{
  "image_size": 24,
  "translate": 0.06,
  "questions_per_image": 4,
  "encoder_activation": "silu",
  "fusion_encoder_activation": "gelu_tanh",
  "fusion_encoder_mlp_ratio": 3,
  "init": "trunc_normal_002",
  "beta2": 0.98,
  "eps": 1e-08,
  "epochs": 21.5
}
Rows from block 3 of the fusion encoder, named by matrix and row number. Rows with one number belong to one attention dimension. Each number is 128 + 32 x the weight over its row's rms, rounded and kept within 0 to 255. All counts start at 0. Numbers have three digits each. After the name is the row's rms in percent of the matrix's.
# q: attention query (fusion_encoder.blocks.3.attn.q.weight, 128x128), inputs 0-127
# k: attention key (fusion_encoder.blocks.3.attn.k.weight, 128x128), inputs 0-127
q.52 104:128107107188128128084128175121128128106143091088155128159142096095098198128174081108128160195131151082196128104164198134139152078128128128138173183182178090155093128141131187158128188151128197066154114128126128091128131135116172085134185128057105128095128117128128152128128172128157084128178116128160159128097167059119150134128179128128166090186092128135128128128172083128149124128164
q.53 066:128128077088090139158128128147170167128140163166128106079138101178128128128129187150197084128098128154128120094128122114056155206128189128127086110107128128121219164128080113075091105128119049128136128137146128189109098128142119190136128128198120138170141129128157128149128128128115128132128184128119089128128128153147150080146057082152091170069209090128128128128128203128141103104136
q.54 081:134158137068128128178119110128139133185128128159128128076128163128153128128048128128192078053155129172053099114094036128128120177143128145143080128070095148128128128134128081090085071097145038192114126121128101174125123128142074128130103110195165132167128131128166123167093128128108161131128128075111128128155078192150128117144089128128128128063156118108113154176095128158128128136098
q.55 088:128128122072115128190119118128128128178087128128098128093103167155155097128032166140199064055171145154049093101091048128107128128128128152142128121066095140128182128144114104074081072128125070182120115128128093171129128137139093173153116128179171128171128128105152128128098128128109161131081139067105086128156097186128128101128090105127128181048144128128128137128128128142128152127111
q.56 076:121128088084128097128159128128128156128141128170128104128109084150128128183128198128195053128174136128128099073068128128049163128185131128098128148124161128152225086141105142100089128103111094128128034132124171168163128138114105155138148128167128128166133063128175141186172128128128128128086125098128128056128187128121164093128052103128128133100128111037121128135128128128153128128147
q.57 070:088128174160172094126140128119067092088123106097094142192122132072128141050125128107055128201151128128197134155148128128128109048128128122121165158183128114131062091121169127181158153167134128096128154133112125048128167139087120070128128128080134103091127118128095128120128128128140093128200058128128128128128128102120103178127191167112169081128052162160128089128128128128102153143128
q.58 074:141128066128128119136128155128128160128151167161194111096128065169142137128163190128128066069131128128055122074128160128040157195128164134128099126116128128143229127124108128081096133128116128169127128131131128128128093123132128167116128124181089128170147088128128136163165128128130128128060159128130128065120163135132128086169062093146100170128191106044082128128128199132162153115128
q.59 082:132128128173094207124098093128156128141122128144104128081128197128064112128108133155128128128115128165160088128192051128193128128128146128170098128057083159128128128175128078145123083130128114128108128128128122155128128128204108210128128110128128202112084128165092109051127128206128128128128140128128128174128057143128119133044128128128128128128177130208103164142117077154112128144085
q.60 082:127107131190128128128140160128128117083167081128156128167128097128098176128216128131068173190101128090197149142128211128128134085128127108115128157181167106128074128127128178184178189160128197068128132128128165075128128114125181082116150128128086128081131111155102141090128178128134085128173128183146128128095182061102140128109169128132128128190097128128141114128157069128151128128161
q.61 066:128183079128090128140126139156184168128145159162169106079140112184128117128142182128205128128104097164065122096128128128060146208128128118127089100089128137124212157128088134073114128128128039128129128137142134197128086110154128190127127126173115128165131124105168132135128128128128162128053186128111128084098131141141128078128128088151093170128199090067067128128128128128162128101140
q.62 091:144128189128147164156128059064142100122094128138128147129128128116120075107128128130128128151128128149155131167183046128212084111081130124147143099086069149103055142135154128119126086128152133128098243123122090142128128129128105128145086105142186128133115182159111100078128128175135128128134135149121113199128051177128073154128185152101144129128108150199128122128128094128092089155074
q.63 079:120113105187133128128128185143110128083152128095128128175136079112128204128192128123090148128128128075185144107163211141126155128128118096115164128172182128151128108128128185167160187128100211080128128140128189077128128128112177089128128157063082123103128087143128158128128167132141128133168108149128128089109191033119128128128177128150152071172092130128144106099169080128150153104170
q.64 088:125110191180128120135123146119129057128105089086120175218128104128128128125128128161100128128146128133134128155128174128127128116118128176056124128148128163128094128128128169212129128162169202085101101161098128038165163101128137120205128128094150128075104100130088124128128145138128164094128088188050173128128128070128110128130097128128113046128103170122128128119128145117090190174182
q.65 101:132115127128128128128051064089128121181067127078128161106151198149162114156128138144161128086128122152101097123128128052186090146128133128128101110128084160128123153124167095128088081064146107128086150128094055127085128104128148129107092089170192128147128182128102073111081128136107162128110128128130057128174128175128128162128146159091128190073126169192119156192156126168094095156128
q.66 081:171141116154077189142128125128128120170137110139091149079125191171128119189103120128198066054139128137089128128128102113128084178128158128128060099086104176168129176196144140107128124128171096137089144147117128090096139128143128197128079093136148166112051168136129128128128074128089128105082128068128092108128098161126128139095111128113067128044120128172089177122109128126171099128159
q.67 182:153150158128108115144113099134128115128088128129158156154114087146189087128093193160149106128104086189128092154110162118128109128136128166116107110115076177128128140072171105137066071105158109150076111094073083133128136100079088095089092078179160083125128155128144090144076101111098196147128135117116069194173156160104085167155096158096103174096174176148128154144099159130070106174128
q.68 079:128122128128183054141106077128128128114099166128163145174135084128182096078108128128085166172128166138143128125128165103128128128167128158109192128173107105128132097027150128157101079099108154128128116041104128128128128128065110036095128128128136054188199112128128096128109160128128118178170128147128083161198148141128147128202128128112128128171128141105153128151128162128061144128128
q.69 066:075128123128128128195125204076038103128128077102060149128104127128128096128128128074128188128128185128170157155115127107172105064128064128027164170128128135128128131107153128203128134122123174063099128128128139056128143128128081209128166093128128128118086098128128128128137176128128128137176128127101128161089128103128141128139135148103128081128128138151128077084128128114127169152199
q.70 107:133128145128128094146126115156110120125085167135128146185128041128217076138104199128135116128085089182097128157128210128108128127128125165083128123128079155125128142037162106154064081098140109156095091128082098128156120131055063128128129088181137128128149133128128094160128109128128192156128125126128063186128128157120092156182099148104128128121188163129135128128085128119067128163128
q.71 094:172139138128128187072159188133167115126186128160128122078096177169047128156187098170150110113115083111131128137128085174120112161084128097128075128096128128128128128221098128124181190188157126115128149187162128128128083128204128128128096146128085128128128128107138128108169110166081101059099167141086128086074104098126128103128128107146073128095109103136128128103115095095199128097128
q.72 108:133128116169128173113134145104144128129171085123128112070128215128041180128161059128122138136169155077128128105128058128128126128099134088161128122097128110130128128222097152109188177161119143097153128128175155128128130127206189187170116162128116128128128128128128163128128128171128064087120137128121193074128088099139128099070128103150128094128069090130128140122162083130190149093164
q.73 104:128128128128180088129089012123128139150056156098170128118169128128170128128065132112113141136128128138125128098128140128128142128158128168174180151097100128173128079066128128128128128128091112128126128050128069178086128128128124040128128124128177066197199152153128066140107141111153128175128128150172058151194112128130128141161128141128128164152128128109128123182128128170078128128070
q.74 104:128154169119097128141154182136128087125120144154130169128098056128128063147128193157143116117128047180128115182117161173098089128142128149067097077155128175082128157082167116175096114156181120128083128142083128128128087104128068134105106074173128114090102131092151128128076106128102180099110141128128128201128191151128128166147080161092092119109163163129105151128078164071085128173143
q.75 090:128128128155128183128184207128165105128128089128097132128080128163082128163180122157154102101128068129127128163128113200128128164076168112128068128130128145128128128185113159128128128192128103128128138203145170128158065128128140200145102128103128128026058128128163152094128088128128134046091168158082183126128128128120128114073128115128128089089128128128094164095128104077181102113128
q.76 088:157119131168128218104112128112128128091177070128128112128128190128020212128128128166129129128128111128128102132209097128158130128054128111128128091109152131167086146221115128128128128146128163128144194128128128110105128092205207128156128152128128128128071128154128128060128131128128128128128156120094128081044128128128128128050128125143100100128128128171100128128128077128128099128177
q.77 096:163152162128108124149155183148125090128132146166131156184099052142128072143128200128134118119128054188120128184110170186104102128128128128064128087164089171068088175078162119172094113155166120128090110137128128128128077114128060151107118089175107128086102128094156128128128105128115188097128129128104128187138128137128078160142079159128094108128165160135128150072071128065091088163128
q.78 099:093128128100128068128128026128128151128066168128167128127169152099174128105065115128109144140142128128120155091088147070128154128168098128128128128102112100159128128064113128108128128128075125135144118038135070161095162128091124038096128146134170062209198126128109085128115156101128128128128128120128055128180106128154128128176128128138174178158128128098128102153149165128082163118064
q.79 093:128118131092128074128091047134128128117077175100169128128128128100185128102085128128128144147128128128128161128088148074128143128161103148128184159124112128159142082056128128135099074087128141128130126033128076146099161150083115038093151125154167060128208129128128099148089128094162128190160112147128067157180114128128131147178165128128179162168131128128151103128150168160073128128077
q.80 094:132116160106128098128072085144128113142128177095128164128152116147188118145128149144136117102169090160112121149086159128123104147128134136104098124121108155133140090069166128138091070074133132169085087128086128128128169110059082051120098085165176066146146122166111073152089126080110157194112125128165048161189142155113077157179128163099105191128136164120114154128143188148078128166097
q.81 104:090128128128166147128128149110102165100182128128139091075165144095079175093128073077128128128128183089128170080128115123128152102121098071170128157150158081135128159183082139107190128128079103103167138146175161152125104172189128176135128167128076128128128117128129181128128152163176077128152128128128128059054084110173175086102128088167174097128128082128152095110128081128200098088128
q.82 217:128111090139161128114150155126111151102171128136119089104146152097073169097164075082112145156128176074128175097141105141120158102122112089144159160151173077128154126174087150113181181149083138128175136151175175134128113170169157160128177176086087172132133099127128164121174149148172063116150116131156182065084095101159169085107159091168160089169092079108152090098150099129182128083141
q.83 092:125130097155128128122135154109133140138190081143083128068130206128067162159138081126167099086128128105121128128168101135142128145087128076181087119100128128153133154226105128095163128131134104122128161186155128128119123122196128218153113128104110200098056149128127160128128106191128111092103138128136149072056088119141128108058128105150128142102128128156128128097131084131208099104167
q.84 117:130128145093138092149107098142115128128078128124184149172128066128199080143092191130128128113101112172100128146086192104128125127154122164109136124142087150129118140048155096141061075086141111156099098087089082141141138131065070080128128096179163065128150145124128128153070128092137184174130123124128059176178167128126128155177102150104129174128182160142128128149103172132079104163128
q.85 098:128106076128128123094087067125102177129100105089152080114181149128094198098124128092128152128171207067138163128101130074128179128128128115177174128128142055179128128136128128094128145072059150112194128128184112156059182148120183114140128189128146140163171110171097103113178128128128128128128128128181136063127086101128179128153128128179128128128128079116128128128185128128145128083108
q.86 106:131114120172105128108128128099150129129171090119057115072139221128043177133128128128130133131165157085154128107176056128128128144093140089170102121095174117128128128223099151109186163151125139103153128180171148128128136117207187128128128156080124189128128130128128160092175136173128077128113141128128186077080128104134128103071128110151128108126078101138111148128164082133186149097128
q.87 095:051113128137128061198128119117068163128104120099134128180163101067175104075088128062098128128201128126128166128071161067124149065194064116077128128128128128128128128065128096127100128071128146128128083129128097121128155177128078102161192128128128113176128082131106142144123160085128110212178071128128118128158128124128128120177153128129128102184128128128128077128128146128116160128128
q.88 100:095122130128128077164106087150093128126074128113200142184142052095212087114088171128118142135103141128128128134074199098117128107164103170128162128160095132129141128033165090143077128079128129145107097075090086128125152128059080071128145128128160128168128128134134128151089132089128166190154101129159068177128164128119116160190114148107128128144173161125150128147113128153068120164128
q.89 047:050128102161128128128136154111128128199128108112128154099092121049173011128085198128128142181187128128116167128128152102136115128128128128132128204170128128043128130065137128121128128111128071128128078128103084128128128128128043128128128128128128128128138053128128128148128128084198117148205068128128102212128121165128128126128128128128200116128128134129128128085162124126128128131128
q.90 096:155128122128079128122168246135128109109191103161091115134128128144093128128187128143128111115128076130117128128128115190106104138101148128072076095155148152084118177191128128151128180128176140129128129203128195089178128128152123220169128126128128195056056112098149181128143104140128129128109128128092187113069128128128121128097128128128128095096128128145122135074097111128172128120184
q.91 107:089128128128128082128091039123102156140075149128158128121168128128153128102081105100109154149128187111132128085095143069141161102162128128176190173104117093158128068077119128108128128128077130128150128043140073128084167128102126039111148143122170082198194128160102092128129157117162128187155128128174074128165096154128128117164170120141179163156128112128128102165165135128093128128069
q.92 088:073128090126187108128128059128128175128112138094162100097161181128128178097081128086107144150166128088131128068110128128128172128152098118128128196128145068176186091132100111128128128094055151125172128085163128156081128163128150087128128174101128116201171123164100114108159159128174128128128128091178103128132070128165185097146128098162185161158128093128128098167181128197133161095090
q.93 091:092120112128128069191088128135106128123128171090181134182158128101216128108128163128109136132128170128128152128066169072128128105177128156122175128155128128128163106035153095140075069072128142128128102052098089139100169148048128053128128128173176128128128128149128128148082138089128128201153100128128128157185156128132128158128128144128177128154128155128144111128128166160061139154080
q.94 060:107099138124128096152077000123128140128064141079119132134128189128128140112057084128128144137128128128145128072107124128157161128151128160185128163122128100170128040082128128109128128078090159105139150128128085148071191125116152063129122141128172098202203140159087101106128157133122128194128128153123106128155128128128155128153128144128170149170128128128128137223128149128110174132078
q.95 110:136117120165128128113129147102150132126176090121058115076138214152042175130128060128127131133163150081155128110180055134128128143128142090162128122101170113128128128221099158112189128162128142102156165176174156103128131119200188186128128156080115186115095128137128159099128141171113076092113145128128128078128092098133128105069143108150125099128080095127111128120159128125185128090163
q.96 124:118075128171164143161095116088128128107098101097049128166170181128143171067128128091081168180128153128187128129128100070128129075128128052125185128136123075128128113119128159145128128132128198072128179128128128128128128128133128143128143128070181170128121175168056130096128128128174128128174128163101140119128128103157073128128208128137165086176025128135174128150159128124128099128119
q.97 160:128063133180164152130128149086128128088133128094128128163152175083109179060141069128071184192134128128188184120128100092164110070100128093122186128166158091128102134128132128154128128131128206068128128128128133085142156165128142128189128137058128172102116159166068128128160193128178128142128128171103164109082119077128128136128200128128164128172128128142170079122173128128128104128161
q.98 092:125099182127128114128092106116128119112113131093169166168148062146179117130136187139120150127054079192129128178085174119122110136194128196086122095128083128136128190094167081165067091082142150124091128130087100130128155107099128128095072128178128101128143155151109100128094128128128200144118108128115064179128163125128108166169060166100118168138200173128128148152125148150114112182128
q.99 083:128128069128128128128176128136136128128128125156053068095113128128128128128157128128142128112144128067123123066197057128130161128128128075175128145093128093146128128214060175128204128202128128123179151128209193134128090128183128171128128190128128128128128128114128143128128128158128051128107160128159175128128128129176128065128128072128128112131064058109116128066148128128149150128125
q.100 060:128092128158113128056078112082128128128133088072218160109132090117123142089128133127088175192128128138151161170108189128178104128128128128126140128161128119175128207128128109128084128097128121096131128119128122154099128128128128077057128128128117128111163177189113085128128128128164128118128128139128058128128126128124163128128115128128141164126234128191115138172152074184128008128091
q.101 048:151119128097128164148126145130086091119137149155040128128121128111128128128048059094130116146128097128127128128181074134086128128128126070128120131128128128113128073126128128150128135185148128118128128128180115079149102128137133139128144128128193167092088143112110144118128141148128070141140128128147177128116128149156029099093224128128104098063010128096128096062092128064081157128174
q.102 066:123145122098128114239121110161128121145128128116085137219166115162202125128128128128128128058150130168128058146128128052128120155170128128091111140145083157128128128057143128154128098093150154155099128128100128089128125103128070148150087106128190128148104128118128128148089101128092128128086128046104090167128143153119047150170084146115105166128118159090128152128128199092087197148138
q.103 104:113137132128142128197101128142128114128063147108134161190128128128184128133086180138128119093128102180128084140100128070128099123128128128128129117128082184111156146065190128143128096078154136128050115128066051133144133125128078116128060052177169101142134137128128128128069116128105186128135128128115079169128128149103069189128081173072128167128128204109145128134128182128116137183128
k.52 083:115027153164126128176071136093088128098128130090128128141163136104160174110064118118103171149128128148137111168129127068177128096128097128128121157085078128208137187135128142128109128084116176106128128151095077096128186146128128132121128128128223128122105215174062116102124151128118156173160103037128060139128123118112128146128124143128128187092121128154152118167168128169115128128145
k.53 095:144140039128096107085131201148128140128163138103175114133128082135140156129186099128149106122128127086114134082109186128082140128128146148139106160187201114137150113128128198151128205128128137128104065145109164090130125121101185128147128107077075147100151050130157178128175127128123132135128155128128158045101158066090189128135093140128112128110122128104128131075165132128179144128212
k.54 062:113185128123125120073166128115180128164191086123128126128106126128128128146207138160142114111141199128142122073128090164120128170128171148128123116128197120049128111146136128128128136149129080122118135082124167165136101128128128128128128128128045137163128033081166178160184118128128128102085154209164229128128107128122203135128110137116128047167158135128128164090128128121151138117128
k.55 061:128184058108119106082128131128164102153205128143128134128095128128128128128187128128155128128153210144128128128128128168108128172128164128128128129156201147060128128128128128128139124165148128143084128128100164144128104096154122152149158128128056132190128019047176188128172114128107083090128141164172198089135101099111213156128107155091145092156164128119090158095128105124137151127164
k.56 086:090128029128116098119150181137128128128166128096128086122128093128128164122165105130134128132178168074142141073095144128095183136128139128128128176193227100134212119128128163128128188128128154105128073135132152088122144117106161128177128128095128128149128037128147192143179128116133110128118128124157128053128148069128202094145105128128136099136119128097117128128172128128171165087205
k.57 095:114102225115160146194127066114119128128096127128128142117130199120124101119057139124101143134128132161140121128163062109161099123130103095112147128059068147128105128128117067114106048128152128128147194125163090143128133132162075128133128128180187125162128204128090088106075137129133128120128100128128101205143102192174059128113177120141144151145111113151128126161093135128086124128056
k.58 094:121128029145103107099136196146128159128128130096168098137120085138135165127186128126146114128139146082128131128102172128091163128128143149128108173201215096128176120128128194147128209103128146128126066140109159086121136128103177128163128121077079128117158052124128184138128126131128119143125144128140169055101159062104196116137092122122124128115127128101120124081128121128177158100220
k.59 077:175164178128128128073128091106155136128128129128151150097128147134100034121142173135116157139046128170122155128130128157150128141131151176128167128049045128109057128128128128128109128147128048128128181065128122215128092113167106128048128128128128070118167180128128128120128128142158111123124162173119128161128055176128128128128159128128128171142128128149109147128129133106128056128039
k.60 063:153067128146129158164079128121090174093067155127128102128156142098165155112060128114109139139119066128128128161138166101176128100111103128128123143082063120219128128133096128128104128096113174128128128176139103118128162161128128128106128159128197128090103226179087085090096122128146154158158118045128035128128133128148063089128157087128128201097116128165128105177119128152122128128102
k.61 095:142136034128088106079126197141128128128128129090128109140132060134153168133189105133151111121128122092114131088104190135090154129128150154132105128198186104128154126128128198154139213098103133114128051135097159103115133124091188128135128112069084128092160064140160162155181122129119131128130157125128154051108166056087128128139076128128115112103135140098128128089128125128170141128210
k.62 090:128157200128139128128128051111159085188128128159089177134130173128114083128101128146123145116084109171128108159167128141143093128128128137128140056067055155093035104122131075128128057156128085128128199128143128179128108128155105128091128128168128128111128128128128074120078128139128128108128128210103132211161103189133128152128128128128128105139127134160113128176088124106072086147049
k.63 059:129062163127110150202100150128078175080100128132128067128128128095157160131051121114133117118154128128128128153119107111128134086128077093119096153128128135216153181128104148128128128094142176128128128189128097096089163162128136128128105128128194128128086209147128128094115116128128128151156092016093035128128127128155128072128120128128081218070128128128161103174128128153128130128128
k.64 090:091134128128165074087122058148096094203128124128154128079128136128123128128128128089128128128113128128128166128095141108128128128128128169152128128067088128099128125128171035116077053104130045174128120128084128207125154128125128128080138128228138081117138128123150056200076128128168128128128128128128092128209088128104164154128128162095128125122187128128128128128128128173071151128071
k.65 061:101105128192126156082117128130127122093140128066201128128156087136128183128218113146109177140087128128153106128128204121132128139124142130128131128180168120171143128145128160128128149090128166128121121161116177085128149119162144140143128122062091168128169089172125127073203128128128128128124124195205200098128165030128194144108128128111160085160166128137118141128191092128173112128128
k.66 093:128157128091093090128128134176128116127097148128197128170128073167181141170144147170165090077128128131082064110065182128086126128170152151109085128189164128128180128090158128163128125128161158170128057151128128074128146083064143108126100103127128094128128128145158128121128092062068191152128128128128127096128197116084151159179068143128128134099128167088100172164128188128138142155168
k.67 141:086106107166181110103117103128110159129128069090170113109161128102092137086128128090079187172117191128157165078119153107161162103144108128146183161128153052148128126133113102101128114094052097116154136117128135179116155158128119115128215143132109128139171106143122117149164153124173110128151106191163169128144105101128177108128137114143222075196170109141128103169185069181110128115122
k.68 090:128128115187129177128128128097128128109146076128128096072128180128063146119128080119112161161079128092166183128198106128181118139063128128156159128099128104124055128169086157085174161128110118128158205128164129180128125126182128152143160153097128159104117145128130128128128128201161089105128189206114152128128076096128118090076168098155147090125115092181092132142136057128129083094115
k.69 078:128128107137128128128167181161163100163128095128151145128085128165125128128173183128169084128040081173128084111152150128135105128096128215128128075140128160131106168128128150084121160128173061155096128128073199166106111128132128128093128128128128144045119142104200122128190086121128179091128149160090128128128113128067128128116051128128096096128192160184128179167128065132128128128128
k.70 108:095111098180164113128112116110128164133128059073174128099162117116091146095128163105083191164096128130156153128128128103191128117128120176128172154139128042155128144138128107128128128085055088128161144122135139179106160142128137126136220128128104127123175128153128115128179128131160121128138128192151128128140097089140185097128128103153216079181186128166128128128197053198128128100128
k.71 099:079108128093149128128094105134128128144128192118147128202153107109200081128048128121133113103193128128104097128128128113084128096128128120106111164155128170133128091062176096166098128128138157128095059105097128071128144128069063128128097095128128086128148112142096128157085128128113146128128062046137086144128171185128128166128113155099123168142107181076174128128121211136128196172128
k.72 117:157149156069102136171148135155128098120129200178128128160097128128167104155128102150163067089166128124094109128125101150062128134128128091128088103128128210099117102111155139169128128169198167157096109129128128073128093115105128123128039100134148123128086136092137144128076120121103128128122128076108097128128166172119072161128132154128054171083074160082129136076059207063128128128128
k.73 103:149103096168146189095135140111160128116153086128128096074128128128048128128182046128104145128163165063163165094189102118159128128069169028128149131128128110134128119163093128065202165128106128090153128149181135130141128134186128149128157162128114152128104124128128159057145128205128067128141171133146148099081128106160155092128195119159141128128087084144128128117143106128168128086128
k.74 110:072112128144168053120111106131128137144128103087168128128151128097141128128112198098128128167106198157152141079128128117152151099169089218130172159169128072126128127088144081128085096128070091144128104091102131174111128146099099099128206115128128128128187109145128123187145158073156128128154078193101161128162116128133128128128100134119214056128175137146128128174175095183085128128115
k.75 098:128128128102159054170103131128128128158083194120159154201139093100218076128053170128113116128174164163128128103061140124094128097128128128128132166157128158128181087068173128160088128109133128128100071085087128104116141154069053081104119094128128080128155128128128128128094128053126144128158128083116102128128153185114128166194128149100128141128128173092128098128118191128106128169107
k.76 079:128177167052128128183128102128128144072104230128141083194128117128128128128094154128147084099165128126128126128128156128037154127128128152055128128128128136128128128128136113128062104128128170174126128129128095128128091161065128128128066124179128128128147073088128130128128113063128177124128128128134128128128128128161095138192136139135128124128103128023128109061079226076088128128128
k.77 095:128107128150165055112128114140128144147128113091172137155128085128128128128109205128128182128099179167151142085075128116137128128167081218128181160157143067120161129095128076123089090099074076128128096105096137175119128128106096128120203128171113110128177107140134113128147165128160143149162072192128161146149121126128176135128094139110213065191175128142152128128164089177084128146116
k.78 097:128095128128121209128125128128173128120128080128096128065128203128058188128154037128128144136128132128149128113202128111128115128071179018128130124068128128128101128182083157128196158146128128095166128167187128128128128128182128163148128128128128161140105128151101122061146129212130128128128179128178122110099093091145128083128186128128119165101098128128128128128144089134156105084123
k.79 099:128109128183128202128128128128184128127128061128106105045128128140040183128196076135111128128128139128156158112128117128182115138068128058128155115083128128158084128190128128128192171128128128105128198151176128172131126128189128155144163170084128161133116128145128116082162119128128093128128194164171141124109128082128112088053128128128128130128128089177087149150152053128128084128124
k.80 109:123079106204142186128121144089128142103147029113128122128158128128079190100179094105099184176102151092179170113175128123150143105091141093189162145128131100194128128152105168106156168128103148047151173158149144164128128154167181147134155155088128147112113157163096103117166125198163098107152143138183128117106128070134128112078148114149128132148107106147138101130128052147153087105128
k.81 119:171156128119067141143102137116128128128128139128128134153143110203164162211128128207200075051155094128127058124118151128121128199120128128132047128141119158130160128114129162131128148128160158128128107128128128075103128057094166117137088128111128128128128128155128127080109076120050162128056128083113081128128169128114128136138090130131079190075128138123069206128128177128140128130150
k.82 156:174158139099063146146130140127157106128128175158094145145105121169163130185128128182184065067135059128097069169135111141107099167128156117120062093128101186115110128122128151144128140148194128144112117138121121080125111085107128144128043114127128127114090128120138121108095092128063171114091162071094079128128153147128080142128101137128037187053106146125101170108083173091138128135138
k.83 121:128161128061093112164130128177128105128128180128160146177124077169184137177115128172178071068155088128084061152083167130071105168162128136087079110160142171128128123100164138169099124122168163128098068128101128076127128093075123120128077098128128105135128128128149128142093128076073185128089128128129128112128189136084106163128075151103085160100128161078128168128128206128138148155160
k.84 105:111123102182162131128128129128128158126141052094161128086148128114068155101168128104093174161108181128158167071143156121173155117128128155128171128135128057152132144164102125085128128107070097128164151133147153182128147145128142131128216153106091128104160100139136125128184128146164128131128128204147185128122102076128182095113128107128200070178174091155128113174181046183128128098139
k.85 109:186128129128085207138128145104170128118135158128072128111128173128120128128128047128128091098136079091107128155128094126135128152079128045135092128073128164151128128174128189111182164160168162128128128171171127085137109128164128177145063155077128166125072155129110128058110128128128128102104128066128100128089132141139066128066147116128060194060079103134128154102102145094128116128128
k.86 114:158160156062100128128128136163128097120128207177100128161097131145173098157128106152167069088170128128084104128122128144064128137128129128095082110128128200106120098105152145173134131167196171159099103125128128074150098118128111121128037105130145128128128128098141141106073119128096144128128128074111128128128162174120083162128134152128061177087081155077135139073065217061141128157128
k.87 091:128119128168063191090147128081174128128164058128089156087128137159077192161128110172128128113074128137128128146128128174199101128055128128163094128099128151125128191189128144128128148128128103128128128128128128128128119085172128180107128128128110168065082202135128119128191128128128128099098172107089125133073128128128098111062126111128128128047128128222128167158112128128128044128128
k.88 098:149128102188131159128128128115167135129155048112128128062127128134062177113128131120103166157067135128169167103161128136188128128090128128128160128122128068142128169175084148128142128116097096101164182141128152198128124128173128149130200161098071151128140133130156118117179128165159106128115128210125170108110079071128159089092139102156166085138173082180094128128161034152128128084133
k.89 059:144128128128128167094151128118148128189169128129128171064076140128068179128128096128135128119093128166118085128128067128182128128062128197158128128128128150128100128128140128065128128128128077124101198138080207152114141082172128174133141128128074146128094167110128128128128131166102109128128137124062187079128063061074128128070109129095100094069164128222095157128144128128128088137128
k.90 096:098128128091128128150128128128087131143104128128163161183137128128206092128079213128128107105085099198100098128067155145102128128128082244128128128128126138115160137085168128195056097128152093128100064109072128128119123126075128113128128128167128128128156129123147107194118128047099183128122080128100117147167128128097114168194054146087126128139173128118128133143128145129097128169128
k.91 098:163128128128104212118128138128182128118145091142092097066116203128069174128170042128141128128148118063140128121202128121165128128128190022168128118067128128128097128192128168128128167152133128102128193165190132128131121128128128128151128177075128166141091145137110128128146113213117128128128187128177126128087128128128106128052171128163102128128094128128128148134133100121169128128128
k.92 098:182123115128128221134128128128172128128128127157128128081116187155085169128153038128128109105143085084128112147199082129140107155128177034157128128128128164156091128183128182089194173163154165112128172165164133110128128111128128177147081152076128169128076147138128128128123128128107098128128188067174099128128128128135128107128163118139068202057083104130128128094111131099128128128123
k.93 096:174128111171112128051128143114187128128128056138128128055108151128046171138128109139122148128064128100159160128128129148186112128071128128128144128103128084128065173128085149128164170128120105102164197147161128184143128107187194167128163160128128160085128149128128116128167106128145105128128189204124166128110083079130128087128128104158129098110152082183128149141141038128128128082135
k.94 072:185128146128128189128128128160128113128155171128128109128101202127075128128158039128152106128187122071106155128170096135101113128128128000131122128128130128136090080128121168081185150128124176126128128128165118115159128128168128128148128145128105128151089128092143136055064128177128082128128182107154128121108128128151128109079211128154128170128064105076123128077097188105158128113128
k.95 112:148145160061109128128128132156128097115128212167128128171104128132179090154128107147162070088172128126088103128128104143063101134128128088091086116126128198101128099100160133184129128163190168152096093130128128067152101123128105120128038128128128128128128137103129147128071121110099145128128128069110092128128169180128076164128128155128058171092076160080139134128070221072137128159123
k.96 079:103183128128128128066138128137128179158118145159191081077128064128140107135128128128165091128105150128107128128088169145128197119132138128145124183122119128128186058107084131095120132128128062166167065077154123165128117128098128128092128167140099041157191090116177070188128080105128115128136127105177128139181128160128194085157113075177128193128128083094135128128128125131134128089088
k.97 071:128180089128128039128158128172128169128128128168190068082128128128128080133129168128128091128110155127083153128064143129074179128128110155128128167128114128128176089141080128083086126137111128128143019084163128174128105128128128128128150158128128062148128079090199128212128089128150140128128089128164096128128126171162128067128128070190128173128159082061128128128128128128128128111098
k.98 113:139143060156128162060120155128128183132162093128149088049128128128072153128223097128128128127115154083133128078155141128128167128099155131182136166127128128151128166190068179076158167119128128107177147128176145128081128128168180161145165179095117148128148115128128152088170128172128128122128162128159139087086128095155183068080128070188128133128128075154128128148146081139173128076132
k.99 052:183128128128128109128153085128128128128128128128128128192115155159128022128020098128147128104128128084128106219098115128128139128112128052128128103099128128050097128128128105219120128128128142174128092128128119128128137128128035113128128128128181128128078123128096077185128128090117161138090161162128100168128141231128036128128143128128128140128128128092100128128128128074128128128104
k.100 062:128142128128128085113128128128057117145128132136128128106114128114119114126129128128134128128053146243128118094128128113136128128192063128145128146065056128176128128161215128072072128128128128128044128082016128128094128140131128136128119128128145128128147128128154104169164128108119128103128055100182128128156128128065165207128094128067128128128190128120160128111118123128128193128099
k.101 059:061059128122147148180121047108108128180128140128128129179128128110159146128030111128128128128196126128128116134143128128128128128139088128123148128128128134128205039070168080128141114116128128104128171053128128128153163128116127056078104098128181098166128178128060086164128128115127120128144063099111136128162104160128053174129128128128137122159061173108128128128128133128083128154070
k.102 095:153125103128128186077121140128186128120128128128152128069128120128084128128222128128128128139128115081128154153171128144128128137061191071128131108128176128120101128166058199128128182122125128128177128174191168113128128128128185172159128176096099157128123128136128128086128128167141128128123204163128151097084131111156128075128140083194116079144128064162111126154140128127193050079172
k.103 122:153138102147107182072128166123180128119179100136128096072119128137078146133230099138136128128128117099147128124176128149126141142065183104128128107128156128116113150181082193117180188131128128105164149171157182123112110124169182169158128161085090172089129123128148151080153112176128128128117197167139161096069129095128158089078128128174123079136133076150109133128128128125198082090176